Rows from expert 2 of block 5, named by matrix and row number. Rows with one number belong to one neuron. Each number is 200 + 40 x the weight over its row's rms, rounded and kept within 0 to 999. All counts start at 0. After the name is the row's rms in percent of the matrix's.
# up: expert up (model.blocks.5.mlp.up, 8x320x160), inputs 0-159
# down: expert down (model.blocks.5.mlp.down, 8x160x320, transposed), outputs 0-159
up.186,100,188,215,214,238,150,124,155,179,177,154,233,164,203,244,199,212,165,164,182,230,210,228,157,187,205,244,227,115,282,142,176,214,172,287,323,133,207,227,231,261,192,209,233,181,168,240,238,201,255,234,189,169,257,178,186,226,199,188,171,237,229,194,224,231,191,221,136,228,266,231,201,246,239,182,147,170,136,154,214,207,159,163,138,165,247,233,252,129,256,238,194,283,149,165,213,189,212,216,143,205,209,179,233,257,219,124,211,195,242,197,197,125,154,212,130,145,201,232,140,187,190,182,213,236,212,190,148,170,189,232,179,232,209,122,193,133,238,165,193,243,121,209,230,201,246,232,168,212,148,248,196,188,170,294,176,203,122,235,192,206
down.186,100,215,155,124,167,168,307,129,252,188,217,178,225,263,204,220,218,262,203,253,261,218,172,174,183,143,280,130,217,147,200,220,171,238,219,233,183,173,180,255,217,253,151,197,213,117,232,208,156,250,192,187,164,233,193,203,251,154,170,175,167,224,212,200,219,198,171,267,164,222,184,187,245,160,238,290,144,171,211,160,237,248,243,165,220,218,120,221,162,210,225,204,231,208,228,166,197,233,241,227,250,209,188,195,203,225,221,175,324,176,203,223,240,231,237,127,266,171,191,258,167,220,57,241,191,159,181,243,206,201,178,251,249,221,173,191,152,209,173,159,219,254,236,225,175,185,166,166,242,197,159,136,177,174,134,214,220,201,206,150,172
up.187,092,122,242,164,211,134,167,196,157,169,165,177,137,132,209,243,198,235,192,157,163,229,243,146,167,197,194,175,214,191,150,193,182,239,223,241,221,223,211,177,220,231,266,295,181,178,187,183,213,250,149,252,213,220,227,159,243,189,152,201,187,148,257,311,189,279,199,222,163,213,262,184,148,256,151,160,197,197,191,193,199,185,174,204,276,237,97,196,199,163,275,192,147,188,72,167,157,218,230,186,207,253,179,218,242,210,214,190,225,268,199,228,264,134,153,143,245,184,193,216,232,198,179,195,232,228,168,178,193,170,191,166,209,188,250,211,222,216,205,238,191,197,208,206,174,253,194,212,224,188,199,81,146,209,204,168,185,91,205,294,219
down.187,104,205,189,171,238,238,207,213,236,199,270,269,182,195,138,191,156,196,170,157,238,194,174,228,223,214,199,207,207,135,154,180,207,216,151,115,317,249,250,261,217,142,196,127,195,232,266,164,140,166,292,261,221,181,251,257,184,271,241,201,167,204,229,171,190,212,171,154,196,168,194,208,158,198,194,125,175,129,195,156,178,162,212,257,150,254,141,131,175,183,185,251,213,210,123,223,220,178,212,157,192,151,178,160,156,176,160,178,115,207,158,178,193,185,174,194,148,217,188,279,141,213,323,178,142,231,174,173,173,206,247,154,190,228,186,202,235,141,197,243,240,179,155,145,199,219,153,224,183,230,210,184,146,178,225,164,253,208,160,199,224
up.188,096,199,226,252,105,187,125,194,155,207,261,158,190,162,251,186,225,186,225,169,202,166,198,190,212,191,191,248,172,160,238,173,178,251,228,195,209,218,173,185,227,202,237,182,238,217,199,188,108,147,185,193,232,236,242,170,217,240,260,205,155,136,251,197,132,194,196,201,180,217,205,218,229,211,179,116,173,190,154,183,215,176,227,257,225,182,165,274,211,186,251,197,280,92,164,190,167,166,106,204,290,158,169,199,258,191,196,201,197,193,127,268,163,228,161,144,180,199,194,246,287,174,230,185,263,194,203,264,190,145,238,161,142,244,245,159,126,263,155,187,177,237,169,147,203,163,275,172,166,220,228,170,219,206,282,258,247,201,182,259,211
down.188,087,202,172,220,178,237,172,148,124,227,129,227,99,190,147,198,194,127,257,152,241,169,116,206,210,246,216,225,218,249,168,259,250,204,239,113,285,270,189,164,166,219,260,169,194,137,214,140,178,197,262,188,190,168,161,159,161,273,258,235,129,172,175,232,123,200,188,199,177,196,144,190,169,191,143,178,244,215,194,229,189,149,160,256,178,224,234,169,231,214,183,266,197,201,149,184,258,213,200,221,191,171,149,198,192,209,225,160,169,201,195,178,192,200,264,219,156,164,129,174,121,160,280,204,233,271,207,189,215,154,248,220,198,168,162,205,237,161,203,210,241,202,139,184,207,214,194,254,165,253,291,158,131,202,230,157,196,244,206,217,163
up.189,097,262,241,228,225,220,206,231,220,232,100,180,171,190,268,190,161,184,146,264,202,223,177,152,203,204,250,159,207,134,230,198,148,267,157,207,207,264,188,223,241,177,274,215,161,196,150,203,162,136,215,263,254,162,226,197,243,214,232,109,179,183,209,225,204,226,192,195,192,216,229,192,243,156,178,158,162,144,250,213,217,274,215,216,213,163,230,207,229,237,180,234,161,226,183,184,238,211,191,256,262,159,225,209,266,154,155,195,202,212,149,228,189,225,174,43,221,144,215,187,164,254,200,132,203,205,224,148,135,187,245,239,148,214,282,233,264,153,171,167,209,203,173,137,191,154,264,184,213,113,202,150,182,206,204,224,237,137,264,226,205
down.189,103,180,160,180,255,254,174,238,130,209,189,230,215,210,92,159,141,210,233,157,258,179,127,241,221,204,228,183,305,176,178,191,194,194,142,118,209,238,171,158,181,213,248,158,226,261,276,194,185,184,248,206,196,207,207,252,192,183,234,173,227,178,229,172,167,206,206,198,180,157,196,203,140,218,231,145,194,167,151,184,179,179,207,354,176,166,185,222,182,147,172,240,195,236,224,212,259,187,278,187,162,207,208,190,127,222,210,197,151,246,160,234,250,190,163,240,138,211,216,269,154,145,290,163,220,255,158,212,185,178,191,168,211,187,184,248,203,144,251,174,183,172,135,175,181,266,134,202,163,160,223,199,101,241,233,171,224,240,166,214,203
up.190,099,214,182,235,247,196,178,153,254,188,229,184,186,155,206,231,225,178,226,207,226,221,222,209,236,188,181,148,197,272,201,191,163,225,267,243,83,209,231,215,166,170,240,204,211,147,160,224,208,183,221,220,171,215,122,204,270,106,143,209,261,176,212,230,231,241,212,170,177,265,232,164,254,255,221,175,169,158,118,279,252,164,168,164,180,234,212,192,236,246,182,182,234,205,173,195,166,234,134,235,197,260,167,201,326,211,200,170,164,261,193,195,123,193,155,157,178,113,193,132,164,210,92,221,230,220,269,176,149,189,203,150,204,238,209,150,134,257,216,229,173,229,207,209,217,241,185,207,191,221,236,177,170,250,222,198,146,124,144,162,199
down.190,083,197,215,187,252,163,216,165,245,166,206,187,197,180,250,141,225,118,147,208,226,224,193,189,279,205,202,122,201,206,132,247,228,158,212,230,266,234,222,218,199,217,173,260,248,165,187,160,173,267,165,224,217,194,158,202,178,196,226,168,117,184,241,206,246,177,186,138,167,243,140,203,213,188,185,214,153,155,172,151,196,245,205,212,206,221,135,284,230,185,241,171,239,279,272,198,219,252,294,214,279,200,192,216,121,230,237,221,257,277,227,198,199,240,175,221,263,223,127,156,215,221,193,186,100,227,161,198,141,231,145,240,199,154,256,231,156,213,251,155,199,177,142,179,137,190,198,231,263,180,138,193,219,193,125,220,187,126,208,189,184
up.191,100,277,227,194,239,179,200,146,157,159,191,206,187,195,176,190,252,206,265,180,184,100,218,208,159,227,169,134,205,237,244,204,179,234,204,255,92,194,205,275,186,158,187,180,166,146,165,195,224,175,217,260,146,165,177,183,206,189,145,187,169,214,205,242,245,193,167,222,257,273,222,217,262,174,192,191,214,259,175,208,179,202,152,133,174,298,198,206,252,240,215,147,247,130,188,161,168,152,178,205,249,188,226,209,279,193,128,230,202,163,237,215,145,209,229,148,204,188,292,211,204,180,149,211,260,215,191,239,198,138,267,200,176,173,249,157,141,235,215,164,239,250,275,181,194,231,217,159,178,222,190,274,158,242,227,236,262,96,227,182,246
down.191,100,214,217,155,249,188,237,172,275,244,258,227,189,222,160,237,163,205,252,196,233,281,178,228,194,190,216,145,183,191,169,184,127,232,161,285,208,210,236,234,213,254,142,362,175,143,202,147,257,234,195,161,186,227,186,194,279,175,142,223,198,229,262,261,213,189,198,223,179,217,140,199,182,230,275,280,184,177,178,198,176,233,265,160,185,186,143,258,246,169,184,179,231,236,222,230,199,213,208,216,301,180,285,244,266,212,267,252,253,197,231,239,253,225,189,160,211,158,144,216,160,238,103,236,220,226,218,246,172,224,173,187,226,227,191,212,157,178,248,206,204,177,185,181,222,167,206,207,207,219,174,181,173,215,224,172,133,134,185,188,233
up.192,105,254,165,278,180,198,266,199,247,213,175,224,149,191,220,155,198,152,241,213,236,136,206,175,160,190,230,164,131,241,225,204,165,214,267,272,160,189,153,189,232,204,217,254,238,172,154,161,159,236,171,242,202,198,180,195,162,117,228,136,142,200,153,275,168,209,254,228,219,240,252,177,258,174,220,156,215,191,183,189,239,148,130,161,247,183,131,216,187,208,232,230,159,200,129,168,122,190,152,198,245,165,183,154,249,228,168,186,170,217,150,207,182,197,240,117,177,165,211,135,236,195,134,164,206,139,191,141,180,161,215,200,166,310,227,112,150,202,222,122,278,186,218,214,129,234,201,156,176,197,205,133,195,181,207,174,227,162,157,214,211
down.192,094,158,185,189,244,224,262,235,204,206,332,250,200,212,227,235,142,185,167,154,279,216,176,192,171,167,291,165,319,211,206,212,209,229,193,197,223,206,287,222,207,185,137,230,214,207,208,137,196,236,247,176,205,149,254,178,172,218,199,216,176,209,224,165,259,151,207,259,214,172,109,198,176,247,285,182,179,121,170,187,207,178,210,274,250,203,147,203,133,159,182,182,179,191,160,172,213,176,204,197,256,209,248,194,222,186,336,219,221,178,175,159,171,231,216,190,219,189,165,219,137,190,200,142,136,225,172,223,198,223,207,217,233,167,212,139,230,155,227,153,235,225,180,176,138,192,126,210,182,155,226,241,120,235,190,180,157,192,199,281,218
up.193,098,221,208,249,212,222,185,258,133,180,170,270,266,275,288,164,282,138,172,202,241,243,186,231,208,166,226,147,193,197,271,205,186,227,204,213,237,167,157,145,229,136,274,164,232,175,164,259,194,153,255,198,169,159,227,182,162,169,289,214,174,187,246,207,188,267,219,202,207,196,203,202,278,162,263,157,162,258,209,186,183,247,215,252,158,233,204,132,191,179,262,174,251,200,212,184,209,119,153,216,178,173,203,232,228,193,175,164,207,180,188,185,196,211,197,160,262,188,181,172,292,233,212,210,212,128,154,170,156,140,204,179,135,243,291,274,155,194,198,226,172,274,157,209,193,239,249,249,215,175,169,208,165,191,177,237,273,245,257,228,200
down.193,099,162,190,245,226,224,241,233,211,218,189,267,184,277,74,171,206,170,235,206,249,221,177,169,199,195,222,161,214,205,172,170,155,232,176,167,227,175,208,230,200,221,123,186,215,119,155,122,191,205,246,217,302,164,210,213,206,255,232,222,200,222,223,169,201,165,184,216,220,187,137,246,199,177,214,168,209,257,276,190,208,176,299,267,249,220,88,185,173,179,234,255,254,155,174,213,172,203,280,173,204,184,197,241,186,176,242,121,172,243,125,201,277,246,191,183,186,247,212,192,216,241,225,138,228,215,226,263,185,204,235,245,232,155,179,191,202,165,234,285,211,167,176,163,200,195,130,273,247,165,280,188,136,215,212,160,221,246,220,215,186
up.194,089,137,155,160,278,196,171,217,179,212,182,215,207,124,228,222,168,211,176,198,198,253,189,233,169,205,240,224,183,130,176,140,209,176,221,212,165,209,224,227,251,241,261,193,180,149,199,145,158,255,188,182,161,234,164,299,252,198,149,152,202,259,164,204,255,211,294,205,178,212,170,218,259,226,200,170,206,191,193,197,110,252,147,150,174,165,272,231,178,153,194,167,191,233,73,127,228,117,301,158,236,191,177,118,195,163,223,155,139,227,215,243,164,139,204,191,236,164,177,208,211,225,179,262,161,205,171,220,229,179,204,250,175,213,217,209,204,207,191,123,157,191,145,227,248,231,196,179,199,180,183,161,148,218,144,173,139,218,176,274,235
down.194,101,191,227,196,258,260,92,196,169,269,255,221,213,159,211,202,232,202,141,226,174,206,220,192,190,201,253,226,207,208,243,116,176,227,228,192,167,152,295,216,169,188,116,202,147,246,212,179,183,182,189,175,200,214,166,206,136,156,134,138,178,237,215,205,208,135,177,238,205,160,243,207,124,195,130,240,196,225,227,222,168,251,238,126,188,164,91,201,167,191,208,164,223,185,180,160,230,194,275,151,188,190,257,262,282,125,217,175,148,180,160,161,92,230,172,230,244,232,183,160,155,215,195,204,158,270,222,162,229,260,249,214,174,205,238,184,214,205,111,251,173,254,161,224,211,152,160,249,206,191,193,225,167,221,168,237,163,190,208,229,230
up.195,104,208,201,212,233,123,215,201,207,192,174,201,122,152,157,195,196,145,225,203,223,243,266,252,151,241,173,188,162,261,127,139,202,199,244,235,182,172,244,225,291,188,228,188,174,134,156,187,204,196,195,172,99,317,223,205,218,183,139,232,170,225,277,255,228,202,265,129,272,200,256,235,294,206,226,214,206,184,201,150,235,210,184,131,209,210,160,191,185,181,184,227,284,204,158,181,170,201,163,200,165,210,138,153,254,226,139,195,282,286,181,160,194,223,186,171,196,173,214,145,208,218,179,214,224,207,199,136,237,121,193,194,233,207,192,229,184,226,228,138,226,236,251,214,183,187,203,135,196,163,250,147,215,212,222,149,213,140,238,129,169
down.195,092,190,250,199,221,223,160,212,242,168,278,209,201,201,141,301,186,221,186,179,251,192,188,146,177,172,245,151,183,126,193,216,156,229,214,234,275,172,213,228,228,229,73,223,121,150,207,200,201,251,253,218,187,207,217,253,201,205,170,178,220,194,188,156,238,134,188,287,213,139,159,198,127,104,202,183,247,266,205,207,243,239,267,217,203,201,133,218,157,246,189,207,214,144,123,229,188,199,183,232,285,242,240,211,256,210,215,206,213,171,282,265,195,259,203,221,254,252,153,216,169,196,172,155,85,196,193,193,258,208,191,235,233,212,211,244,251,231,198,250,237,195,173,206,154,210,155,244,251,186,127,197,208,187,176,182,187,236,182,198,204
up.196,096,187,177,234,249,141,237,186,222,198,190,208,145,188,153,188,201,192,235,263,185,133,272,227,167,278,156,209,190,243,204,202,123,212,252,267,184,215,200,141,199,163,168,240,177,178,214,152,254,219,203,127,134,221,129,265,248,164,154,218,181,232,112,209,236,182,218,143,267,250,300,140,212,198,197,240,174,194,163,238,217,206,120,202,224,215,176,176,201,267,207,159,165,137,209,211,198,210,172,201,207,224,196,192,173,210,227,254,250,221,202,175,144,255,224,157,257,218,200,184,260,149,172,172,112,184,177,206,260,279,218,196,193,156,130,264,189,193,166,206,236,292,226,199,162,219,267,162,146,196,256,183,203,209,176,224,145,177,189,108,224
down.196,095,244,195,112,274,203,222,187,234,218,226,255,191,181,213,244,213,250,179,218,237,285,153,154,220,173,178,188,201,205,192,219,174,206,220,171,185,193,261,212,238,178,163,267,152,234,210,232,203,271,201,197,141,215,266,175,258,191,272,175,201,226,204,207,247,201,191,258,214,165,135,296,210,180,245,208,184,197,218,223,182,276,230,173,246,192,129,231,283,171,259,129,250,140,255,219,177,183,224,209,240,205,162,224,168,188,221,216,238,254,281,259,262,204,141,194,208,238,150,240,257,269,167,191,208,187,194,272,249,225,149,183,233,207,253,123,206,186,215,159,258,242,182,224,209,161,184,237,202,264,151,90,174,274,136,220,177,199,201,208,201
up.197,100,214,164,240,209,166,221,176,239,153,140,199,74,116,281,200,164,178,256,197,188,209,213,189,268,228,174,212,219,242,129,255,152,217,174,280,215,189,203,282,240,220,139,182,199,144,186,191,229,193,236,121,239,194,222,123,212,192,213,184,187,205,209,250,168,188,210,146,164,254,207,232,206,192,188,184,155,216,172,221,241,183,134,172,153,252,164,207,196,235,166,207,215,188,170,185,156,186,150,198,185,177,136,141,309,214,188,226,239,207,113,232,159,246,217,228,107,133,197,187,254,230,124,146,147,194,173,246,195,128,233,173,210,204,176,145,206,239,205,205,234,212,207,137,183,228,273,274,160,145,230,170,216,179,217,168,183,163,249,218,221
down.197,091,250,162,229,183,178,180,181,176,247,272,181,257,182,188,216,218,256,123,217,221,154,234,141,216,221,213,210,180,162,181,244,229,160,201,192,272,139,254,236,176,168,126,213,171,208,123,112,222,242,276,233,241,177,173,209,210,228,139,274,192,218,276,140,280,213,153,198,181,159,161,152,214,240,243,242,173,179,180,159,190,198,234,149,193,155,207,172,206,232,177,220,202,153,128,218,194,130,204,199,238,168,248,184,210,173,227,213,254,172,195,209,178,145,251,198,248,223,201,217,209,206,220,134,210,194,201,185,218,285,278,204,230,152,166,173,188,132,180,219,199,215,205,232,106,247,125,190,266,238,141,208,73,207,144,203,213,233,228,189,149
up.198,108,159,184,172,232,258,189,168,181,171,133,262,137,159,213,261,152,171,276,211,198,209,250,226,157,254,160,165,163,227,162,247,115,267,187,205,151,185,184,173,231,204,192,173,218,141,211,230,247,171,212,151,233,196,196,210,241,176,137,187,249,205,223,244,187,173,202,143,237,225,236,167,233,208,223,127,202,189,143,211,190,164,175,153,249,264,206,206,211,240,185,221,229,141,192,189,142,168,79,195,247,165,153,217,292,157,119,169,190,166,245,252,157,245,200,104,197,164,209,218,148,169,126,135,209,174,138,185,253,172,227,169,215,239,196,163,160,219,215,163,193,275,281,138,235,220,223,185,158,163,232,220,175,192,271,223,163,165,169,215,192
down.198,086,263,198,185,188,194,265,143,294,228,266,175,224,226,208,283,211,184,191,170,182,237,210,287,189,237,201,125,164,201,234,224,88,212,165,198,171,185,187,234,193,143,117,258,191,162,141,169,253,227,187,221,120,205,168,189,201,241,166,211,206,226,212,110,210,194,166,168,209,280,237,158,228,193,175,192,216,227,194,172,278,205,187,165,180,209,118,243,181,241,185,201,190,215,181,267,196,241,216,229,215,165,235,217,190,244,252,196,259,93,258,243,139,191,208,159,192,157,220,230,234,157,163,263,178,111,249,220,268,158,193,224,232,191,167,222,150,208,208,218,223,198,189,242,152,185,277,156,246,209,117,158,206,199,159,188,202,195,136,214,176
up.199,101,164,186,266,215,227,159,149,180,195,239,156,194,70,182,223,254,168,278,212,264,239,240,257,234,230,167,197,242,241,173,215,86,198,176,215,145,154,238,196,236,213,203,212,199,106,213,142,161,185,192,209,161,189,202,178,266,129,200,201,202,219,163,261,224,160,193,166,194,305,172,194,260,239,182,183,188,215,149,202,191,202,134,171,168,242,207,244,231,173,189,210,169,176,166,167,175,173,156,183,244,142,160,127,243,197,135,241,192,235,184,207,127,187,153,152,187,145,229,129,195,169,124,151,220,178,224,233,186,156,222,157,222,220,157,140,162,169,222,161,242,247,236,200,239,216,186,225,171,182,261,179,175,173,285,172,263,152,155,205,208
down.199,087,218,172,131,177,205,296,176,246,217,201,145,255,228,176,224,230,200,168,187,148,219,234,206,180,132,183,163,203,169,189,252,161,201,135,273,107,169,232,194,227,188,121,225,250,150,179,113,220,255,247,243,191,173,164,159,276,189,194,145,220,201,207,202,223,220,137,202,264,258,179,198,181,147,229,177,232,206,173,127,160,179,216,185,180,164,78,199,201,154,236,173,190,196,204,196,172,232,213,218,269,159,278,252,199,174,225,208,242,157,165,189,246,157,181,104,191,197,256,218,206,177,85,217,188,186,176,206,268,281,232,267,234,190,258,240,144,177,206,181,185,172,152,199,210,206,201,186,182,245,193,156,258,216,170,234,165,170,163,235,181
up.200,088,198,173,208,240,135,208,150,270,219,194,212,216,192,112,151,128,192,192,177,190,233,243,216,198,293,214,228,149,268,209,214,155,219,170,190,179,193,230,214,196,218,165,245,231,159,225,174,208,184,233,256,195,216,169,243,278,161,137,260,221,236,114,256,279,202,220,192,288,184,198,200,232,272,162,240,189,201,186,158,219,157,150,180,240,244,193,252,194,237,164,237,170,167,202,215,210,229,202,204,267,200,119,188,122,263,210,216,202,179,145,169,143,166,145,213,178,181,249,160,206,191,151,194,215,250,181,222,138,199,206,234,208,122,95,189,230,183,183,176,259,166,238,138,244,214,226,235,190,206,234,128,199,268,274,163,212,170,160,145,273
down.200,090,164,180,131,279,210,223,176,224,248,270,269,219,216,180,242,155,259,199,223,199,256,194,182,170,179,209,204,232,205,230,197,149,161,189,238,181,201,229,246,185,179,159,258,155,270,242,165,134,262,162,259,201,180,230,222,228,181,161,175,196,195,187,225,258,233,186,244,198,192,196,201,184,187,256,256,230,216,195,181,220,286,208,145,214,212,88,177,180,203,206,172,260,169,267,214,226,153,212,224,167,216,231,265,219,156,211,233,218,272,222,168,215,244,260,165,241,257,180,194,248,187,118,270,173,227,188,199,254,273,151,249,210,158,182,288,224,199,208,272,199,249,223,191,265,227,227,238,162,207,123,199,158,257,171,284,168,114,250,164,208
up.201,092,232,147,222,200,181,246,147,208,235,134,214,177,191,253,206,202,199,206,195,205,246,246,184,114,269,169,154,99,291,243,171,155,152,203,197,187,168,234,202,137,256,201,242,172,216,171,174,204,218,247,250,203,178,228,201,197,227,148,263,186,230,190,239,192,197,164,212,259,178,233,131,156,201,208,215,181,245,151,150,274,199,204,242,233,197,240,274,262,261,203,225,187,169,254,245,181,159,189,240,191,243,221,232,252,275,188,191,192,219,240,226,165,262,221,197,176,130,250,156,156,112,199,233,203,241,180,173,300,227,205,232,258,187,176,209,251,255,206,158,217,270,229,209,227,99,193,218,253,252,258,156,170,248,150,215,142,227,203,213,241
down.201,101,186,237,132,222,198,293,154,191,193,271,222,184,198,183,181,219,219,182,205,183,202,212,190,152,198,213,198,179,124,180,213,184,126,197,210,153,216,218,273,193,203,229,217,222,216,199,316,174,189,143,192,160,225,202,240,223,129,135,193,182,217,221,197,221,206,111,229,230,257,232,249,262,198,201,230,137,198,218,254,167,302,249,193,245,213,165,172,275,200,167,175,242,195,313,177,230,210,247,187,211,242,159,210,163,195,301,204,172,248,244,194,223,185,205,170,298,272,221,249,251,215,206,266,151,177,160,193,219,259,154,187,195,195,214,249,228,235,194,225,164,263,224,253,188,224,230,128,211,192,185,275,195,186,228,296,202,229,168,155,164
up.202,109,120,138,311,256,166,210,155,257,166,223,197,127,181,212,180,220,148,229,137,143,179,233,218,165,162,219,167,206,262,174,251,147,238,187,269,144,191,231,226,217,183,263,205,232,206,196,215,197,237,207,228,187,145,228,268,158,164,162,183,243,238,182,212,227,200,246,220,229,183,166,193,235,200,239,240,182,169,123,214,209,183,130,166,193,251,214,191,195,175,160,203,224,176,176,193,122,194,172,177,275,223,168,133,243,205,148,183,192,300,176,156,109,214,164,146,189,133,202,231,188,206,115,156,228,151,147,185,197,161,200,147,194,222,194,163,178,285,246,188,276,209,236,210,215,270,198,169,204,197,306,205,157,178,232,183,185,125,202,177,220
down.202,093,166,165,206,212,178,262,140,272,175,221,171,263,211,234,189,228,148,272,166,214,277,212,208,196,151,234,136,225,170,240,247,182,252,176,277,144,176,229,180,195,245,171,222,211,186,174,171,184,218,178,214,124,205,219,174,224,236,165,216,194,165,198,160,205,154,264,273,178,150,108,242,279,160,174,188,167,181,262,116,242,283,189,179,228,197,154,213,197,209,250,162,193,331,193,247,217,196,265,134,266,172,246,180,199,251,211,259,254,166,215,222,188,220,244,150,190,164,181,236,200,234,148,263,159,157,201,190,204,168,234,236,194,209,261,258,188,161,255,210,223,183,198,172,146,146,187,175,262,198,145,168,173,191,139,161,169,193,167,233,191
up.203,111,220,170,241,268,205,186,156,261,165,177,270,140,174,208,214,211,186,164,194,204,212,269,251,187,212,197,175,122,260,219,222,218,237,159,200,176,188,165,232,162,216,163,172,230,191,243,202,166,217,206,168,157,234,161,225,180,164,176,155,199,229,242,217,221,170,187,154,270,233,199,200,270,178,142,153,158,182,150,178,211,189,118,119,202,270,224,220,198,171,195,178,274,168,193,214,117,175,101,192,239,187,206,162,248,253,78,220,178,224,192,190,156,184,179,127,188,176,226,120,190,141,100,119,291,193,211,195,186,155,255,208,172,208,161,179,215,217,217,139,172,235,237,196,220,280,219,198,120,205,203,148,206,213,244,228,249,139,193,167,181
down.203,101,222,175,219,195,148,314,168,259,227,255,191,251,218,174,199,161,209,208,205,208,185,234,164,138,176,208,114,230,121,169,224,140,173,179,251,191,221,191,219,190,270,142,168,125,156,187,211,228,221,174,208,188,282,175,178,268,212,194,234,161,214,162,174,242,145,191,223,176,246,156,211,223,214,229,282,132,148,236,162,243,230,251,150,201,221,113,190,174,219,216,212,186,199,239,179,174,271,217,251,249,243,211,179,232,220,246,211,332,161,210,211,243,235,211,161,261,170,205,206,147,193,104,248,187,199,235,278,230,211,211,286,232,240,246,165,174,198,220,183,213,206,246,209,217,155,176,157,224,205,168,172,139,231,127,199,186,201,180,196,270
up.204,123,245,150,157,173,185,300,161,200,243,253,198,211,254,196,210,264,224,191,289,201,229,200,181,230,193,178,177,163,133,197,218,181,198,220,219,152,141,238,237,189,186,118,186,157,191,247,180,143,227,134,216,292,191,193,198,139,161,144,214,180,255,235,199,234,175,195,290,227,181,163,219,158,261,187,201,210,150,277,141,254,255,180,174,186,224,206,190,140,107,186,153,187,282,206,164,130,185,191,175,246,149,233,185,167,174,178,192,239,228,217,201,199,167,256,201,221,231,253,213,206,207,198,99,160,171,147,237,196,162,123,193,248,185,216,121,181,236,179,135,162,190,223,194,121,178,210,175,192,228,149,267,194,208,123,224,228,239,180,249,187
down.204,131,200,261,158,165,227,189,165,189,242,179,228,210,124,167,218,193,193,214,202,180,184,239,246,157,216,238,213,189,178,220,196,181,177,231,226,136,172,211,179,132,167,272,209,174,184,192,254,221,182,145,156,159,143,166,140,226,152,215,218,184,217,211,183,152,193,204,166,224,223,243,194,276,180,191,147,191,235,131,199,108,225,186,196,166,183,243,202,217,183,197,147,262,160,308,234,202,222,210,172,180,135,221,233,244,147,211,199,143,163,256,239,222,136,165,196,269,207,222,209,257,196,134,266,168,153,197,273,217,153,207,141,226,188,284,234,167,224,154,325,149,222,205,236,227,230,280,133,148,158,227,214,238,146,292,248,191,210,241,232,222
up.205,085,207,183,121,255,191,163,252,233,249,180,213,178,133,265,178,102,183,241,200,111,129,207,182,153,188,173,145,166,299,211,172,204,244,183,197,220,251,224,252,220,175,158,186,170,156,246,195,146,207,216,213,189,233,229,215,291,207,183,227,204,279,179,176,218,203,301,168,191,185,218,163,219,206,130,178,220,217,200,198,204,136,188,190,156,249,173,249,231,222,268,132,179,132,229,197,192,164,243,240,167,248,177,227,177,172,177,222,187,251,205,170,115,174,125,139,158,157,153,228,282,191,242,181,208,269,173,222,176,222,209,211,212,233,198,189,176,173,235,167,191,225,228,203,314,159,167,204,173,269,206,139,238,236,222,237,177,142,179,210,251
down.205,086,139,224,184,195,225,165,230,196,162,306,256,142,259,168,175,159,228,178,160,251,265,165,221,151,168,231,159,169,121,191,231,137,188,141,164,230,220,168,256,218,234,163,266,136,204,184,235,255,231,237,222,233,224,233,225,246,190,193,237,181,206,149,247,240,194,135,303,219,216,117,202,172,204,220,212,241,220,247,211,176,254,226,249,214,228,139,188,192,191,160,184,191,160,164,139,181,207,261,238,255,226,233,245,229,191,119,245,210,287,152,184,220,280,223,194,211,241,190,264,218,182,216,222,132,252,179,204,246,281,146,231,229,168,249,242,210,230,188,182,205,204,214,227,173,241,158,273,239,232,111,178,194,221,181,141,223,191,182,186,184
up.206,104,199,243,204,182,136,215,181,197,196,155,207,186,101,228,259,154,172,108,152,223,182,218,182,170,247,196,211,208,245,238,228,153,240,217,258,170,194,223,167,190,173,197,186,137,136,205,165,259,184,241,170,161,225,182,160,192,217,216,183,168,226,205,173,296,250,221,113,224,230,241,219,254,176,291,181,131,244,181,179,210,258,171,139,220,271,237,222,223,234,206,206,203,217,233,212,125,212,190,146,206,199,158,174,253,198,173,291,183,187,234,232,128,273,239,186,215,93,247,152,172,166,148,183,197,231,208,222,251,259,243,229,185,153,196,213,204,196,196,173,186,194,287,213,209,196,164,201,210,166,254,187,209,278,260,170,292,138,164,190,260
down.206,106,212,200,107,286,163,253,191,199,185,236,167,224,176,211,150,131,218,187,197,144,208,198,190,195,190,194,157,166,193,218,203,141,192,197,284,143,152,196,261,201,221,167,204,172,219,172,295,151,278,150,230,181,231,225,203,246,196,126,220,176,225,198,141,216,168,216,196,220,240,188,237,179,194,216,160,226,213,193,204,256,216,229,159,202,216,83,175,187,144,212,164,260,219,151,214,172,258,197,245,179,243,187,236,151,248,175,310,306,248,202,212,217,260,176,175,279,194,155,163,180,180,177,270,130,227,190,218,249,184,179,258,261,186,163,224,177,189,230,144,192,222,214,231,188,163,177,208,206,135,134,123,245,214,193,172,155,140,190,225,272
up.207,104,217,208,196,152,171,177,216,259,162,180,152,183,162,131,212,172,236,238,176,141,205,303,164,190,180,232,127,177,233,219,247,104,301,148,212,176,235,248,205,174,238,240,234,213,168,147,157,140,236,221,252,132,219,166,227,196,166,138,157,220,215,208,219,224,198,181,185,273,207,196,202,199,264,161,167,139,203,218,182,141,199,149,217,198,192,185,203,238,185,262,202,141,169,93,234,215,175,199,227,222,211,180,207,268,179,142,273,199,212,101,136,180,189,130,157,193,180,183,142,217,178,163,225,232,224,126,224,234,212,224,200,144,249,159,160,192,211,145,177,204,177,247,156,246,262,209,237,140,197,267,138,132,234,235,172,173,187,193,202,183
down.207,081,181,198,167,263,280,150,198,169,209,254,204,203,216,115,244,149,183,154,226,181,248,163,180,240,150,219,188,181,208,192,212,223,131,208,265,202,217,264,234,222,162,119,299,206,148,212,116,141,215,293,262,224,188,217,221,164,187,248,181,172,230,248,174,222,180,166,237,252,111,162,170,214,229,195,201,199,170,214,131,239,262,243,186,168,240,131,211,174,185,195,239,244,211,251,209,251,168,268,201,195,212,211,274,198,131,248,175,169,192,175,194,190,307,239,182,213,247,228,186,257,190,140,180,160,210,174,215,149,191,296,181,245,162,157,240,189,242,245,250,182,208,152,242,205,236,223,219,182,188,136,235,205,217,161,227,183,121,188,183,198